From a checkpoint of a small multi-label audio tagger.
Data: trained on synthesized solo parts of chorales (CocoChorales), 60.9 epochs.
Rows from expert 11 of block 2, named by matrix and row number. Rows with one number belong to one neuron. Each number is 128 + 32 x the weight over its row's rms, rounded and kept within 0 to 255. All counts start at 0. Numbers have three digits each. After the name is the row's rms in percent of the matrix's.
# up: expert up (model.blocks.2.mlp.up, 64x48x192), inputs 0-191
# down: expert down (model.blocks.2.mlp.down, 64x192x48, transposed), outputs 0-191
up.6 093:149153103144124158125110104174141130124100088140086138177122175116135101139173131146135169086112083151128173110076166129160099067153135143125168147097138077103129111133128078151215075149130093132132197145164113128205131139123106131173117191125158077162163131110134167148130100136062109108133152125164120141160098121167142166119159078131122129155108156160105089154069129127105180193143132132126110140083112105143093124043165189139135147088170177118186161100115200082149101094159109114153154165194118093116121108152101130127132087104178123073080142054125184099062109110130143104
down.6 103:098153091140095153168085171123116130074134141147089145078133133155142210168079136130152206152170105070163066142089160163126093138127126100153143089153159128078072101114144142134111126186121100111122142146115118191097114163103135140145136158159162234086165176123155089034146072121066152145127148176074098174144136122146129149152150145154155125109057149144091124125135150141076133110177138153137136135099115121111168134155157068144120144128156081131135162092128129113123104189161144190107134088159077117112106131118100161198169165125180145116088099096128121109105177100121119093
up.7 054:102071100132093142130151148091107108140138086120080130152112174126122161093142146155095129116145116133191081170123114129164112130121166137156118140073180148156118112155138154069123108161137171148092118092114100102126120111147181167159104148065134195177123166134132150121168076139055090114111111158118137142115144127130169167159196141118127109168097113122124098132092102118106164145080119035146186104149130171178086146054132157155083210135111152095067128133155083146179120100100139174159128096158165168113133133111110148113166059136121150105106193091068118084105202100175085141
down.7 061:130168145145125116149160143162123154157117152142102147144175064127095122118191128094150125168160137141120173138090152141130081075186128133164130196102172172149140191126184085102157109144050101106097130091126081121165100169132132143152155109131162121159092132101140120152128134137042039130134114136088137156107102082092109103147145127160145066103201096124054114167144148099124131102096141141117145134138098172141093154138177073186131064110095118133163118090093155101106151111126077192151153148157132051084140119111108129134131122026123123126149185109115149092188137102111153101
up.8 128:118125145115119109124149083098146143146130128133085134062162114098157122154101170070134105182122170143181172128129118147163136165157103084107155073100107143110060160070160144160153177134143086163120109175122161160097153131102114134135056155131113120124109133146125103132125137131181148126209128110090111182149097115069118084090116105160105172088088116114153188176174130116086137150110051122173094091112162143148126130150157169111170143084152058112113155050103095096122066060134115167084115178115145196150113161147135125131136163118197164159147118113094176148155175086120149089
down.8 117:202105145083152108104131133083092211098158111093140120109092101147143169108112095106131156114100168056080167172083122147138158106109101154135216134192080101147137115143071116126125159122138144116171168086127154158115118118149163140074130138183166131074158066159130122152126073117132115147167118091133136103170159143123144110075173127107118134050114096084132091057144149088184147120163158137143137130169145088085133146154087147073104150129118128135109133114112148163058149130151104114069075128118111149097106135150147119116142125143152116119191050152171091191173154100193146107
up.9 134:173126095135092094161076165072151133137145116157136161073131125209143142108105173113140161106074102119074127076082106125128094148082086120097120113133109108140076089156152068159166071129102128088184131149146137125043116143121142107102134152199148126119122155140172087179127125099097171106133107109079098078097108152178125133128099151187201141056140168125127110166159156177118150175188168105160093123091129130132145174157104108093142093171152147126092188132175134113107107080132124127092081088142127140164158066139166139160144124141139164149106121095168170179145058097127137152
down.9 141:082114144071147167147172146109106156144107094111110101144088152098108087098166098129106139106139199212102174192092116163150133086137146104121129137132139120173103102055106158097082164103160143106139121144084123133161086149177135127142107129183090157141117108164122093069108051165159122141115146107147056187189081158133166060144191036076098113164092156064116148168112139074135110150107160101072120088160147100132168079156162126127097144141137186133122158158151129100156112132086158118166074143131106119143096150146177109111117096134148130128153147127096108072102115133166126121
up.10 111:186086119086110137077142119147116137166136142125149151134111052202115073072144134088129139119066158094106111178102139125110102118141095102140142076090161092157134161168068124113162168090148074098141093119122127134181097127170112089070168122207129146157138070080099128135145114166124138167162096093084085067126116137062144095085094101149122107148115102132137152117088124173168134182200115128132109089158119142132144148160141142151126090125128126165137146124153122122082189106114165125060172154107103179112147125183125117119090119143138082100151048090132105149199103189151157166
down.10 127:142101066131162057135086141103131185100138116075089087153094098196117065176171120064094065039094122185094099106067177102158113121113162121084145170132116152169141103101149126160103160124092181129123103107160117122169092189143136131078129169177080133098180123112163161121142146154119198118170178103107115094097079147167092128120122141148141087101156140126091116113136082119142107163132112130099126064120152148088123132138159107165098131185129186150101148140152135125119159137106118097161079089140149175150180141144199113115113135130126121140076159171126125096162110153110119196
up.11 050:125138117183131145136141177167153080137061114127113099168138059136130146140110097124109096104180126146128183130105147076133135130069147102150126120078134140117162094142139163122127160181101089098121143134168129131151101186091152162110107128146057129160135161128154082183160129117175091095078146062094150129140148115138120185094089122094108168141122169127084112207178073148082089068166107113176136167087167136174154118195141101140149126124157108206099087129169160140156161088084139169210148090124100200145118122105147091133151145139101156120129128089124138154103148065102176165
down.11 057:121169151117172137110112097089108101119127163156138119123100139158170157124144191124148106150169147094103139132146114173117137091123149123150130089136152136142136152135160163166119098102149130116133130167103132133060183187026113089113131152109127141083103189140080127104168000095131116150109114082175099130145126138124137158143109179108168129123073222185086137062100167133143104125089174139133071087134155093068150083160097123084192132109129182131169105103148120116156147144185148139076145110121121131142070111092137148148115134097096146123173111141164136110062158074155089097
up.12 160:131145078107137136135135120164099126144122158114144135173109047198166062093156071135121171071112165131110126172123163124124110128112145130148099106120149099191145135128091061162120171110093125101066086137155147108135062106172140107087117126168120133165122068055132133089108127227125130146149079056099157099151140116144161084092042101125143046138137123142110155152060074135099124198205140143110133124113155113101147159165141114207114153126098107189134132114163128112130175176136148123088147121098070152138127147129097136124114147134118128091129098107141125144173086152142122137
down.12 151:168106078105174077118093168158126142072142107054112143153119103247118079131144116113096085052115131139108109106118141054156098093115120131079109162123158178161188098105123123125147133125111173120110118102094142112175054174091121104128110126136130113159172095081133161153124146167105168138138106161107136074042100167168121107119139164177139098179127099117102103152122106124163106170154090119135121069141148103122133114134133119176102155162115172108098150108140156116125224104126085129124125086101122164171137113135161122123158162109136118093092166148162178137145121185086157214
up.13 077:135123110103129167180136142115124140022167150149149114153155201076147099138111169155154140093105141132133094110108094146145148137088103151140117118139101149112114121103161180157158167145104114110116117087190168103098166093136124129124106122103074132152104116144107151176146137129111106093148140118182201106153162121125108154109129144098135169085086136168228067069156138155122085142099110164183127178152124095123164072047123180069176159108163086090132136113095162102099158111164079143125115152100130121094092122123193145101166170163086116139057129057162174155081125139099131141
down.13 082:129131095075102115141132089080191161156118098175102170086106144063139129127077164174188133174144127150133194137174071117111145177079088134102163120161137088137119178211124145121107108177105103193157154192143139099122146110106138088122113198059114124088125100117121089139136106087155137182129128191155082102103096075142124094158135152089071206172171124140104182124127092139178117086089106134110113112097130122104092120119177124117114115153059127132160108153123121148160129099176115151106102115110152114113173111112118173144132092144128178185138096078135126126110133185130066126
up.14 065:206150104208141161187137204191162080074081157151157111069167161133109166155155118153130118088138124136150108097137181100103129110078148157110112122141101116160167125104133101129097140120135169066098055149107109119133128082094123132062123150118143115127160103159092147138119123158125144152088092067114193100135123119156103145179054092015147173150143152107133153110106192137174105149106142121135114144134128137130093106125123192132189109094107107113138132135128167221141157081133136135166122150122119065107131150093095110113119120088123124135099119160147139157116147146058146192
down.14 069:134167149126100157140114129099129106137123158111162077170155206108154126058041087175116060116106142132086124144130114151122094173115123078147127110149143073177053150087116189179134092184168102150108155153138129139180214087139126154129152082111171189154111113153129067124099201082170089117134134119105137097125130145171108107158141107171095070158108133104163109133152125107157138090121162076140137175141094117182145131104106207081140129153155102129106123112139153169106068063114151136149132087110157091070146137141143096113121133098151160177157127098139098133155161070120114122
up.15 118:202106152103076024130114093112089167127053087177078123048162079141127168128101186074131091179117105137144145106134133154131116134127178105082163153167110129102086167187131149168168171141124112126075158122087095114081116143074131152155113114141127097128100154143100141162128180103141162128173146113125088160121147118061165170141122137155102148072165162087091115160098097112100141106104087201178149104128153149117091133167177148132158118159090129163134171136127100161159120073129112123168160123129169176119161122119149164144164108147159136212121133146139159120178157090124092112
down.15 118:120151212170153173137138132159087174107113060105115103099084137106057144076137075120104164090142121134110134085194156096141157134160151118192179119119144091093083118112095149100121155081146120135158152092050121128089156148180195118139098109128154127151113085155130087128096108095162098138148177150150130153154112127117161136119176084111136158087147114103126205086157169122160153079150171138172135103180120103105115161136138095099082111077116113150122123161147115134089076100102166124149165150048128155063080172122149090085077151139126091183146145116101108139133161199148148156
up.16 087:126128080141125153133103087071120134117128130144173153117069156136108155157089114152113108169107193081145110151118141132115043155142111130144161161130127147172160126143083112150140184112146173152155062126119174125143114114118151155061111155110134172083094153114148139114075106127108143131103144139096112141138123147063103171118105098101109131153093115076128196052162108146120084062120091049182116158121123128139098140104133169107159132198103095164123084102133116165098126097119166140126121180005165099078121137154132137065156139149122148138116059055144095136114123165134190171
down.16 087:120146122168121193160119142062154138132151170099134132076080102087136067114100116157135125071151115167148085115124126139118091145077077142070118181122158087126159152082109140140079099116095143160128126101113144075098186082149104132109142094091151085093165099106176189135162152136179158124143117105146175089068155085118145089127126071127111122155229124112123023107131112153147139164101172152044160184179132146096134114095110101121133137148070134129193146119115129109085146154159095092131108134115111149108203126107148136115112126152093118112130150163143158160072133124150152193
up.17 132:115125112168109159144094164138136089085081087132158140142102120157113189109071118127139158107078099088147152113112127129161089129083098154147091106102088135153155094106161026145165094086112068133082088136170139107100068144179130102118148169155135138122128173122122062132132137107119124121147111132143139091089082145145090195130086164156110134122169158118130177219151094171155134134182143112203095084050128141176182180174090084132112113114104116104140140121184139142118117096159144105115111131096108147159087126131174083165152191109122154173066100122115172141105098067165136159
down.17 125:102089162122143166114155093154147139171111133109130142144132184034080111091185142111168126080156180126118109119138127155167085088123096141097132185184154173147132141103134156082110099114147136131139153131086106105185075130122142186083156124127144180130165170109114117133130068083152105115098105087123116175088151099170122076179168114076061142186059122113161115160148128121153108103132104143085116121170160124145121134179131153122110070133134137077083162176118135146154162108052155142108172110131173130099108183092139120068118089176190100100182186158092093102149172120129120147
up.18 063:095084139157176077120066169091095120147108112125096140116193114165117119136139168055087162147076149148155102137145104153134159091128140137151079125142122125118138102110093098118159080114116109133132117080151179207059130110145167132185110130219120166153112218148106070099139131094115154089124112154118036155144135139115107072138120155149130155092067155137113132118156082122126144129119077115106137065078162130149120095158187119144143104151184181160135142122152071141133131169139147175151192135159131179154109135116161139107098172148123173137142131060114092146142123061173147095
down.18 067:201108157112106150118111143129091131126150090133155082185110113090154128103166110130148176096112133122143087121052184136123135039143064129180115162191099108065133136127124130122186131095160170167154107116075136166158116156176111080098119095157128122105091125119154207198130084138170102171125094116118128194148121124131155085110152121159113122156073112091134129147114217063102112123132150098135092112129134092091159137137083116107106113179103187087138111090126147115141167090183152130107118163184150115171130149074142092126142188100086130106142117126118078050139142124106163097
up.19 127:150182131150113182189102104133120073165135129134162091162124115040137142095151151172107118129143133154069101091078141137110160084109117147180132111133133115092153122084086091133163080113123160066157147113172096170141124084154124126184114126146110105122130064115134214183146094151165145133073101125162176076142144152155133138190114114104141173115184083121130153073141190072178088180102167111091103128136124117093166107047128143186093134113145186101199150125132139149111140156134154089163108180148150128133097133138148094122137117133133081095139123090087084109121091185083140148
down.19 129:109156135136112130211135095091158099125161093109179145111154143103158118162063120188120142157127118108130106148067130091137100207051131110109108063141159154117095118161172135119092088149178129116079122156145096112190169100150080143135147118146169139160114138170116112139151151151117188086061160161125117181084138102099122144141102099092118049153116174154083135177137102159181116070088160068133164125074120113129158069098136155146109090199132117084140083100149108119151151094159064127141154129148143084142150130131138134133107147161101141119057149086136105121122147098101066191
up.20 113:127110164116148126154102118094144109173124183095115138045138148133123106170141159112119103165149146091146143129107129181129130101186120121166194114098098148085125163071148156119116181189176090150160134149133185118069167101077125135128103164121089117113120140135116111127097162116144129135189124162069065172127155129140128137088166083097125152146102160133133175092214121094085118117137082154164093181129148140145132148171154133098207105103110078122138144087066065132164079133095144212073158189124143172119149129113147138143159100106158127138163162062130124139139162137135128037
down.20 100:191155122066105105128163134057095165163095169101090107109149089188125205143137083125108063152065134112081132165042099147144152179118098188139139070134101123152110130149104143178176225128141148119146140111162148132183131081144147155135126149140145060053159074128149145126103107145125137155191132115129127130153141108144145120076147163118138094091182098083081100060117164161119163125141132129128125147168178118098112123143149160139114169095070055160110152110100156106086157122166121151118102179111124124112146102117163110131113106144131164118161126167115123143146148075187124085
up.21 069:125132117043138090100100134078141132053128168081111156060124161141117136186118110070118121104080108088161099110152106123108120177130111113185112124111110147130081156149156173175208138140177137141114138181142139147119114196149048112098069148136104093154092191197113141091115176106085103110118084123115115153104154107084146164147132140157162138103111095175155145155177106144123119163120122121207153125092108086098102122114086105172104182128125109138136132145122120070111155147158108144179073117092166079124092096170142127113144162129072188131106105115140185177097149181095139140
down.21 064:186077120152095119121152107141164068088159170122163120165099133153124166077133172165121087073116123131188128097070100159152160129083101152109181150138150106157062168150090152140085117115127133096120155082110121115088127125136142112118105148157157148126173184154149112121133138067140183174129168171133102109096141100149129135193140135058101139073110104124174086125158142130241119149074114132137105061205122085090084136159077151093102145159097178087099137115110152144123148126187139133150113093191113159083133120102107111124163072084135129164165142128186164098092129100128117112
up.22 100:156180117128098193086079163082152134165119175143135154120091134157071078120135186066138147106135142091119076113094115132110120176121136077157099142195148141160092107137150142107134114060064168182117130091161134140097139193212107139139079106139146149091108216148046145101065123094094152129124118154138105113118111142131132102174147100110152176145170139141109103110125120107193107191160099108109131119097154088060189138066147134131156158148110184166175117129153151102129095131172165145051158140115133109138131105151119101129098176110106114115127167090148123138102160104166152152
down.22 106:079182125147133145187155155120092091133155134120137160087131099131142096103119123096130149187184170174173066032060141104125118079100125097150118141148195144103158105113088129107123132123133185147147136122122098110165156117134152137178096051110140145129096153104121076124100162131168104157108141129075148159125140130138105108131200102111154082170141152098143093125073170112166135139138132108115168138122187138128110056109148137184154159100103161159162057109157131109171099148146142156115137105162139091135105167138082080152068050063098097170092159157135114121177175115183176117
up.23 107:145122120109140121204132169081158142113162141197130101153122092066208151152052121173130127091096104209137124088124113078074193092129076089134116150124103093098092060139129113128158081152175137132112186136145123148164148088113092112148124097142122078200098045108131156118167147113135107132103127106171164130185143112108115169119154138112140147112133082147152078102137102122128106187117168179105113130134116110128123099099144172096131194122116164108107112180148175134162103133187127130156101055188113153087130144123122136149147160151104092133097138035125183118115113158113130107
down.23 115:089073103151145107148090142116189123102189100180177119116110135076152130098099148154147153095140059114181165195131135139082119152138108134120131104126098121141071099201150144139160101206183054124084156194156150123108131149114084091188064128127147099136158081119181128113179089179076159109143134204118082141125116110115130078104146104174201145075100128169098177101103094102174112129137133094158147152082073123101151157094129122105160141144168127103126151127105125149165166097163136118113097112103144099118117136078132156131121171146128139143103092082135164137139126185062101112
up.24 056:125121121176136125151163111189192116102144161154176117164048112103158114079156106173129145123111122162147118090087103121144180112124165114139090168124071122124145122075167051054097086154116103145106093099121179163166117094141090132165127101060140104149098151090195141158093141089074091112050163162168169118085139102178109106142165086109164126108134180102130136163149109161130106098117116055125106191133133110132141113110110147068162136182166122134139088133178142130107134134180116148161114079151136096161148173189115123081082152147111092151148138138114188091102114095105181135
down.24 051:115145119179157175138135135084164131107096177115087067098102171109082127155115189143136208159139172147132095063149130134137156071142177160113080116111109110137109117101095131127132110119119126141127129129155139112195191107092125085149072108137121161105138101177150188089150039114171140126114124135152101140128130108135211139109132076164145177132093089083113101120165112049111123161113166126092109149131117090164173156109127174162129131085108143152159103115127096130145159195156107178081155054131103146129103101136121165152116072111133176085204123127218158150131123105104134088
up.25 112:157162084126122137106158174089136141164169154170102124193126066160160080056082120087123172127099162133093156168127135103150166096091122131149125139151142116148151097134141080147157129145084081141106116098153136155199090117179147118083123119177114102164082147063131178072130085130091139146099171095096138103166144128156169101145112113130157066127089087172144096124107132154153138174185136080076097144129143086133146131113148082122144111140160102140151155079173169064154130188127165128110183136213126115127126119137091126137084217142163124086136098048159133113180102157138108114
down.25 102:130117026145112180078120145117142180147222140110115137110096142172140121104120130100127133112118110122127131119071185084064120149178119120101141119140174121091145093133128159161108098112121120087141151150119143142189120156167087129141131117214088125125139152117145126140200116166130218158119156144075076060159066174123131086119100099133180032133081110116145133157120116064117082133184096108123132122090139082105166143075072148130108112168173142122157142104147127139149099148087124170102088141175130110134111117117108172163125161134168086143115053124132095114168098142115173135
up.26 079:136078164139071100180110079185092173186088123147113114162102154120141181176167093086139123209130111108170120066156124152149052099156149107144074179079133146114123191161092129088124140082117117155165142080140118134135126151095131118149130118053093141144084174074107115096136134126124171128153092139121130148122088123126090184191169133158126093164138147104119083213130117098119144162122070151141155145129094118127128089154134112110078119120134158164147103099149137062149188141158130143151138092196116106084114122123071149061142104069142132134114129139139153115040095103128104101
down.26 077:127150151136126133133099131174162102099085074148089125133154174149125138121191129046174144104135110141161123158133161144148166179148110120135115152077147065107136175103115107074123107165046095149133158152118112125107101194157133177143145157071135102125165092056126195125124112182169084115126112130090102152090116081129154151125090154157169067144140128169071178145124121168101121111175126178116143142098109183161116171116118102142197122123104037108160137094104141095169075135093163135098095143133103162159102095108112138183189182114150143129127138149141153134112124184052079134
up.27 064:164160185152072131136122165111158171116134081162081166159081108098084089115132195101132107141124096089107059101159146124118136100137139118179104109136117107112125128149160166115165112115104169185107117110136121160098093173156116116162078136159140132102126160112043107033115108077114101147142124170152120110119138137146128150161131138114113156074099169174104058109080114121136171199129124114085155099155183113094076115131124120179102133157144172212148085149146150097142088196149157140135165047193134069146150107155108149138109175120127112174160165116145155092083150082137130154
down.27 070:124161117136121172146151169063137101123160202105091130078084098178143121146172152122133156103105111109148092114093138166088116070111128134140153121145152169114150092172107107150131139157103119136099085131111120102176150145139119097173158119128116137118104178173148151142162131133075128146148084179072100127158117146148105065187189080112173070118096164153130100108095145104144090150158061109150119154092142114106109109136133112139091124079201189109108142102082112125137135103131157121085130151171171145151120159135090165166116115001121090108142150123099143144103194029184148074
up.28 060:143129102130121138197172124146149146108094105127131140076164156091130158110177105135133115154139158200176152073111141132126128085132120110117090204134084145086179145116167192131097116143116111145122148156162125057145113100121144132127142076130146107085126156083115049205111069080183117173103072141141130140108141088190094127105163109113118085150124164127127134177143092121187148164055130100059111101098113121106058078129108054134168115079151101085155116091137150167129177061140125121178136186132117105116142089148132128127133137110159115140103177104196111094102112119086136156
down.28 057:152165143123155178185084100163146080143115087079125144055152149147160107141117143177217106118094181112079129129077084097120089138107183121083117110124123108160120159087121166108082173101187124159131079144086132121161127128122084166129141152137125150161129154075110099108134092078086108138121110094121146140111148110190124110123097160096168083112123099161163135121162156144192105146107157136170097121150143201165163098179093173054143143071081113053136107136177135119164173149090109121127126090168149146154141137068112143105086139108079129131083135163125165128095112097128099214
up.29 054:133109203141196175124128117108148140116100163093108180108159184115145091045138108123213153073139142176100105099117164142113195110090151205108095149176115066125125148123077132073125125115121123136127148156067136180124183130098108117102081109134116136133136119137169122185148142140090157129120104124104068157078147120086157133184128121183128113181070133117115125130146135089126125054140182109107122144185128107084173116056112169103109138120166126091166104080122078129093094135149126125076151119119123114111091160114131109130168118146194120101174166148173099049141133163122128152
down.29 069:091168066184135143170106043089170110116129140191158141093139143117123179122103116148091107160155082089162171162180120108123105166135129106132177062109142140112132200105108115053103135140085150133071126133172171135081139127126131116212159149120157155081116054172091095122113098108189148077142164101151174164116144135136165113089131122157155126121116116069127185090114113061154133176147178164186103190125120096197138159125160173158117113176101115107142105130103064171152166165151104138104085127123115089107117111125119133147125131090083155121128067124137115167121128133122145137
up.30 178:122142177123125089089180107144118120141147111072062077103172099126141149124063133057120068145091148145118154086125135125155180092155118116122108138103110180140141152119089163170172196126167107140103114116143129156103126122125113104201078089125106122148117103144150121148147155160191161134179132071083098179149092151094140110063088192252115149097064101145136145184150114092106137155126130091176117097106146136149118170165114187151184102100152097085111121072135141113112117088119156140125097128107120184134122097139125121166100195113173103133141073091114133142166143094090151127
down.30 165:190097176075172071101133113174124188099135125098134137176111143142119125084144070119156121054084123105056127130118200094134201102122095158165166158181089116106108100164101062134115111101137171119168149105115134196094086135128132162093127114150132134145165107123132157189121133110139107096132138131122106089130114131093161130130145143137116128050055058144159102109126140099202131112175156110163142091164132111107104172140094151050125110133108137097080159122119204153111151152116113093113106100104139181095144197126152088135100138201135134114150064146136100170148134139165115147
up.31 115:122153106123075098092145047101097154169138073102101109127107119086115152125100177091107089195163161096154177100118115176117099142141147148092167084111138172149133160157089129130140164061180130112077079105150137096151160068118129118213106122127120088151120124142090142096140130175160174204159117128094101141125101136032122087102099102126127188111135066110130148119125139063142159128146095121181090113085141157116120161195160155098168104099116131125176091105117090134165160086124104165208145175116120138178119150111136115135130139104143122140129099130137157141126175074130214134
down.31 110:165153231113109156138096135142094193145128124097126122107130107144091138109131119141152201103116139125081077118138145112162130149043118171099145122143095147098175095125141107152158136130097117164162139078104108151097087130115175168059172101135177157109110058126112151165154177131167086098149183144147183116112167128140164118167106213152086124092116106106104107108153131136170163093166189146189124104150145103136096175083132101082083141117087074119135100152103149129081153072153130091134162069145150108082154133119161081156124185169141110135111155190095088169132112112119072122
up.32 121:119121184154125146117120083164111082161121069128116101187120152093130141097099109147156072081151108137153137144173107162126156094115105114146084134149093059154085132084069120136164136090153118102097147120118140078124149097101132117166148170130129072138162057106132255108111107135159120130136087104117150122150125147156131119089057103141113133145161113181160075164083065117089139144090148169112105144162124159162101173094169144119136137093075203134114124159132151148132214145127125173168137156169064123124073104171138092154177137082095096119172155119167135124105108063117103118
down.32 114:137119173108120101179077148131101042126113136181172099131131176130111181146098111172146095148139061096112016091182099154089094108144090122146155135102130153146129110138136062141162091192155133131133127113165090152131056154120091170142105152114169124152127130120108105111121127089103146084152137158102149133080161116128096204132137162179115156097126111179079173159161129167151152105078152126222167126130122123169120139162130151115133095107119098104085110148142109119146108123182128165126155124093127154152145168129133107194102144096115137164041163140104132127098148132066083207
up.33 076:135114123133101111087204133112124131065100109134109175144161138163121141154095124098111141189088164066120157151135130171161133120146038124164193143083109146094118102093131167104141159135159123151177087148132148133148166121080162139112151197119121141117100116107179070124093154169094099138185130118142166096177114151175107119151129169130177159108093104098137167123184192028068126127101120114035078108064126140127123149171120162179134151102136111105105162110078111133119166084124135149112130173046134069116131167112088154110157119102121151124137095084113128080109133114131110086
down.33 076:119131148122163150056108156130129072153108129135163139055100142089173162158127150109147132079121165100161148163145127107164097127112119175131162155154126178125103129122101108192132111122094163098112150143097158139092174182082100119108133110159144134113167123147078074151137078085206130130113161118129089096186130107110136113128129097176126202131123154081089137109121128146128088065101167107155095110170109117155151113156139084097135136123074129157182177090126098167067104111146161126115136166106086026096128065166160117129152130175169195101155066139161111148146185133195187142
up.34 059:139111105115125148137128121113146225108124149135119081151113174109104069064150184091132131139227097147144108159119171150132069095182123153095162128149126023094136121151144174116107141096151118078144178111118115125104134128191104099139095156154098122126120108169097132175149164136141122096151131097138108117150071124162146106097084090016129154174111134080163095168168160093168137151146128155107116163168176147131099185128137125116164104127191122096136097123157124153112056072097117147069116092189159108120104095140078126142102126111164094138135153123166148149150150166103180138
down.34 053:074126180152091105105110096179128128168137119095120129137143071073098110107155139084202177146142094129151148109176114137108121139183113060167126113122131150139125119160175090156129136112138140146119144151148126159157130164154129172141161111137138103119130185097143060096110134099135081121114198146137131168140053097154159086169097161146142151101101144220065112135150082167050155146214123163129163121068178126073122157173148120114128134114169089145138099151144124137142085082174197171088175082111130128090100107116127091107123169077139147144152137076124102092123126101125068087
up.35 097:148132111112116115151146110101107155179127166116121142177134132148149164110136083148098085129139157155116212136141147135112117140160159102159206149129126131068170131182067167140114219139154133114133122107131133156142150111143124134085103150135119093185142090129148107172114128172125128176110159085088103128145175136137142153070086131117142106123194074088199104099179153075067108111135156147144133143162134106118136140119123027152130127113068079104142087092111137124114139156108120109100122156045120161096142150128105135060145157204108118074129068066155031145160092153136146123
down.35 096:112131101130164136152143136127172132093180186138172091059100092187120069118095054161127076103133134154172077126138199076143131176145128124105072142096195122167149138092087112166070080137099135118090126128105160121139138147078134141084088066140161083135134163129175158144123191105148141104135138146093175076066088190087119126135114176106161090173121139104162115121151056181129144134158094111103133112133147143113044091120129154114158164135111102172101129149122142135160118172134131129119121156092127169137155179097114217148114096166125147117125132105136167171121169159094140174
up.36 087:110139124163147101168077133155104117146117123124131082077117144133144135114126147150116130121116133150121103121131120158150130077099093132110073151087114117155140131101058032124166112135183062084112155077118076142109093113133135138127082182119091098073183086160135153120158158071162133118089121103105084123170086120133158085164192105182141248184142110112102141182101112093136099146106159153104116118168128119210130146100149165164148135068132179137148114080111159107096130083153091115173179126220103113135144111097209119123139098116148135155154163153173116150144129141155139149
down.36 087:118094129108159139164132166126111142177157053117114097208165143149086188200109076169129130148148125139110118202127116173143140138139141070060134088177128139153130043093126084058155187148162117108142136086092086153124098096153132130155135159085147198108127114160080134136195086115141110118105148100101145185099115123175125156151120079135101105135047103127098162155116112093154122087134105121230126104161148127174168149115114147130099112106142120099060108074129155155106095167129138191148145105104139128111126106108090115109126171086144138164124123070107092076113126142141136118
up.37 095:071179161159166103137137102099105086103159114146171136100166097158159149118142161101089127103133147160102142137133129110180126094140075164114114104086105075140105098148107108170089116161156135064156124142138200134071115099158199123150138110085131124103125179141163131170136122116160172126181146075101159125164087151139081101147057089145084148110124161104092176134211124175151151144142148103072103098098092178161115119155124201163160109129156116108097148078104160161110145110069141161080068141120105146140135131146131135183148187085133157094162123103129134080203156050104118089
down.37 091:125149231077090129115136142150092160136128125116156094170147134132141142105130093111221069138119140130059172181146149161156093184120150096170127131158099144156125162131129129163123145077118099126109147111073148151167156104140106125109108148144107089111081066115109143159065137123136108156120092104110101103176151159113137073089178119146134092150120033122141061185151116123115080137124161148139134131191109104157136118088112141099109146126100138128148136100128155100076138132106080083120087162148112145123122142142179075125113134169127217130118038208109142089173117121195085158
up.38 082:129127128135094091088106118176113100138113118085140101130114164096115154158111125126142162133158099126173123125114107124121105093166101066115056175079123184155141134121059076116097119122144146074104115102141151120159072156171091126216121045067138156144110152080125113144156113142113162137170124119117106189131082098098148114151172156184106135184045097152150123176119125144136094137131086126252173107138142149179096154155096123067159120134120151118092141087176093107145142119132168138132087099108139151091132137136066155100110113112075128187091130124156187108091128173105089152
down.38 095:155106136124126101116153138182129106160122115191162117157089101134118079116174124077150135051131103166142148102134156096100097108198102107172146145127098146074125143121151097103125095122048126125123180115169092143087064147138187141124117084111092133162155090076133194163115114177083121127124123111128161139071167083119112148149114142178173103106146060181118127141105089075149120211129115150106125181179098119143074169122130118143085155126079137063078185088096194143151187159075130100136142144169154179114146130137144138171168138109106124114137155110150093148144116171117088071
up.39 076:097170114114157127132106085092142123115150194081179183125092136168113082125090170141149178091098117140118136173105144126140159146128112139062098125168119081094149194170071121169127123138133109184080131113157121102113155064144121097082151070131194143131162149119134129009090102169160119125119174090130159097121095150110150124137114138113182136156129180227136095119139128183173127143206122125113101157072166119119084133145090105127102116161094125138158166093184168087154128199152153137085148166141158109140159127111096108114099106156105148107109150090159128067133105160137151107
down.39 068:101154086083149165127139210139183096144177123108131134142078197195159124165143154062111070085148146214194104101087111120113129061108103150089108080115165157140169059100103129093140116100096136099121126150105134108134128137124115131106085109185119077137160138132091139154068182124150178136123141118075077110105147094140119132102176086119119146104147094070174086116114121105125122209137151094140139128106151141138063079077142085159154165141172159119120145100133156108125170104086178069120044133112097125108150082154125101140142118102109168119151164142143145112143123163110108168
up.40 095:107135158138111134167100106161160168120179140143126152133102080136156158112082177081148124088072081162096162127069152150100107103145071101162131107109148136120110074131113195183190143118185139167118115120131116142083203115128069096200138176177118068140111096102123182121130143107145139172163114099132142062158120182147117098103093098161152152124086104143142126139106144104139123171141160144085124120101150198123134159095162125151152169116110211119125106170112204126138100112179146047086070088138126086113143061129150136096134152142093111147102075101118159143123146197138125144
down.40 104:131018118115138144098145142118153142040144066112136119079060177162178192128098124169097165076100119104106114132106131130102169110105133160093071109129134080166085102131157094166183127124195148127151159126134122069076087085145119108147117105155140158160090130166154131081121096140107181139140162172112124180114081145159133148188121106140118087091110120155084139145147098131213113112139062112135111077113078096115177151130133141147095153128199167132150140113128076102156171196172155094150140087131143132141151150103166168087111131122139092138105102160152127183130118168152097130
up.41 099:111121160143122179090062133117191124114143217130139120113089137168091096101144088110133152098104090122108183117085194184104090126140106118164101138123133160173086094116106109162109165154112155172086154143152140131092108169162146102109110114130151179130129162164087077119130106107096128103124086141076163090087144120173172163130100142132095041125101149156101081108129130144165121153149182104084189153105143098121169087056122086172110177205119119079156131120139150133147173197176141116075111113091111147094148173106175116114124149085162133126077155134161140114090143074194122139
down.41 101:130163031138117067074181163174159102156116163173084123110164179142078120101167162155110087143173175154175143050136089101182119098155150110126116140111179127121122156137117151090134159142138218173132136108131128063170105078174156127165075120118129118152102140147134118104076115125092132167145130098132154159098118105162129049128157117111160121172101064175159124108099128135134126152090040112088125148118156115132060104152155173181114142113084197150104151139095107130133136126124123141121100113149198110106129093126133145081116098112127077126142196079149134165145120160152096146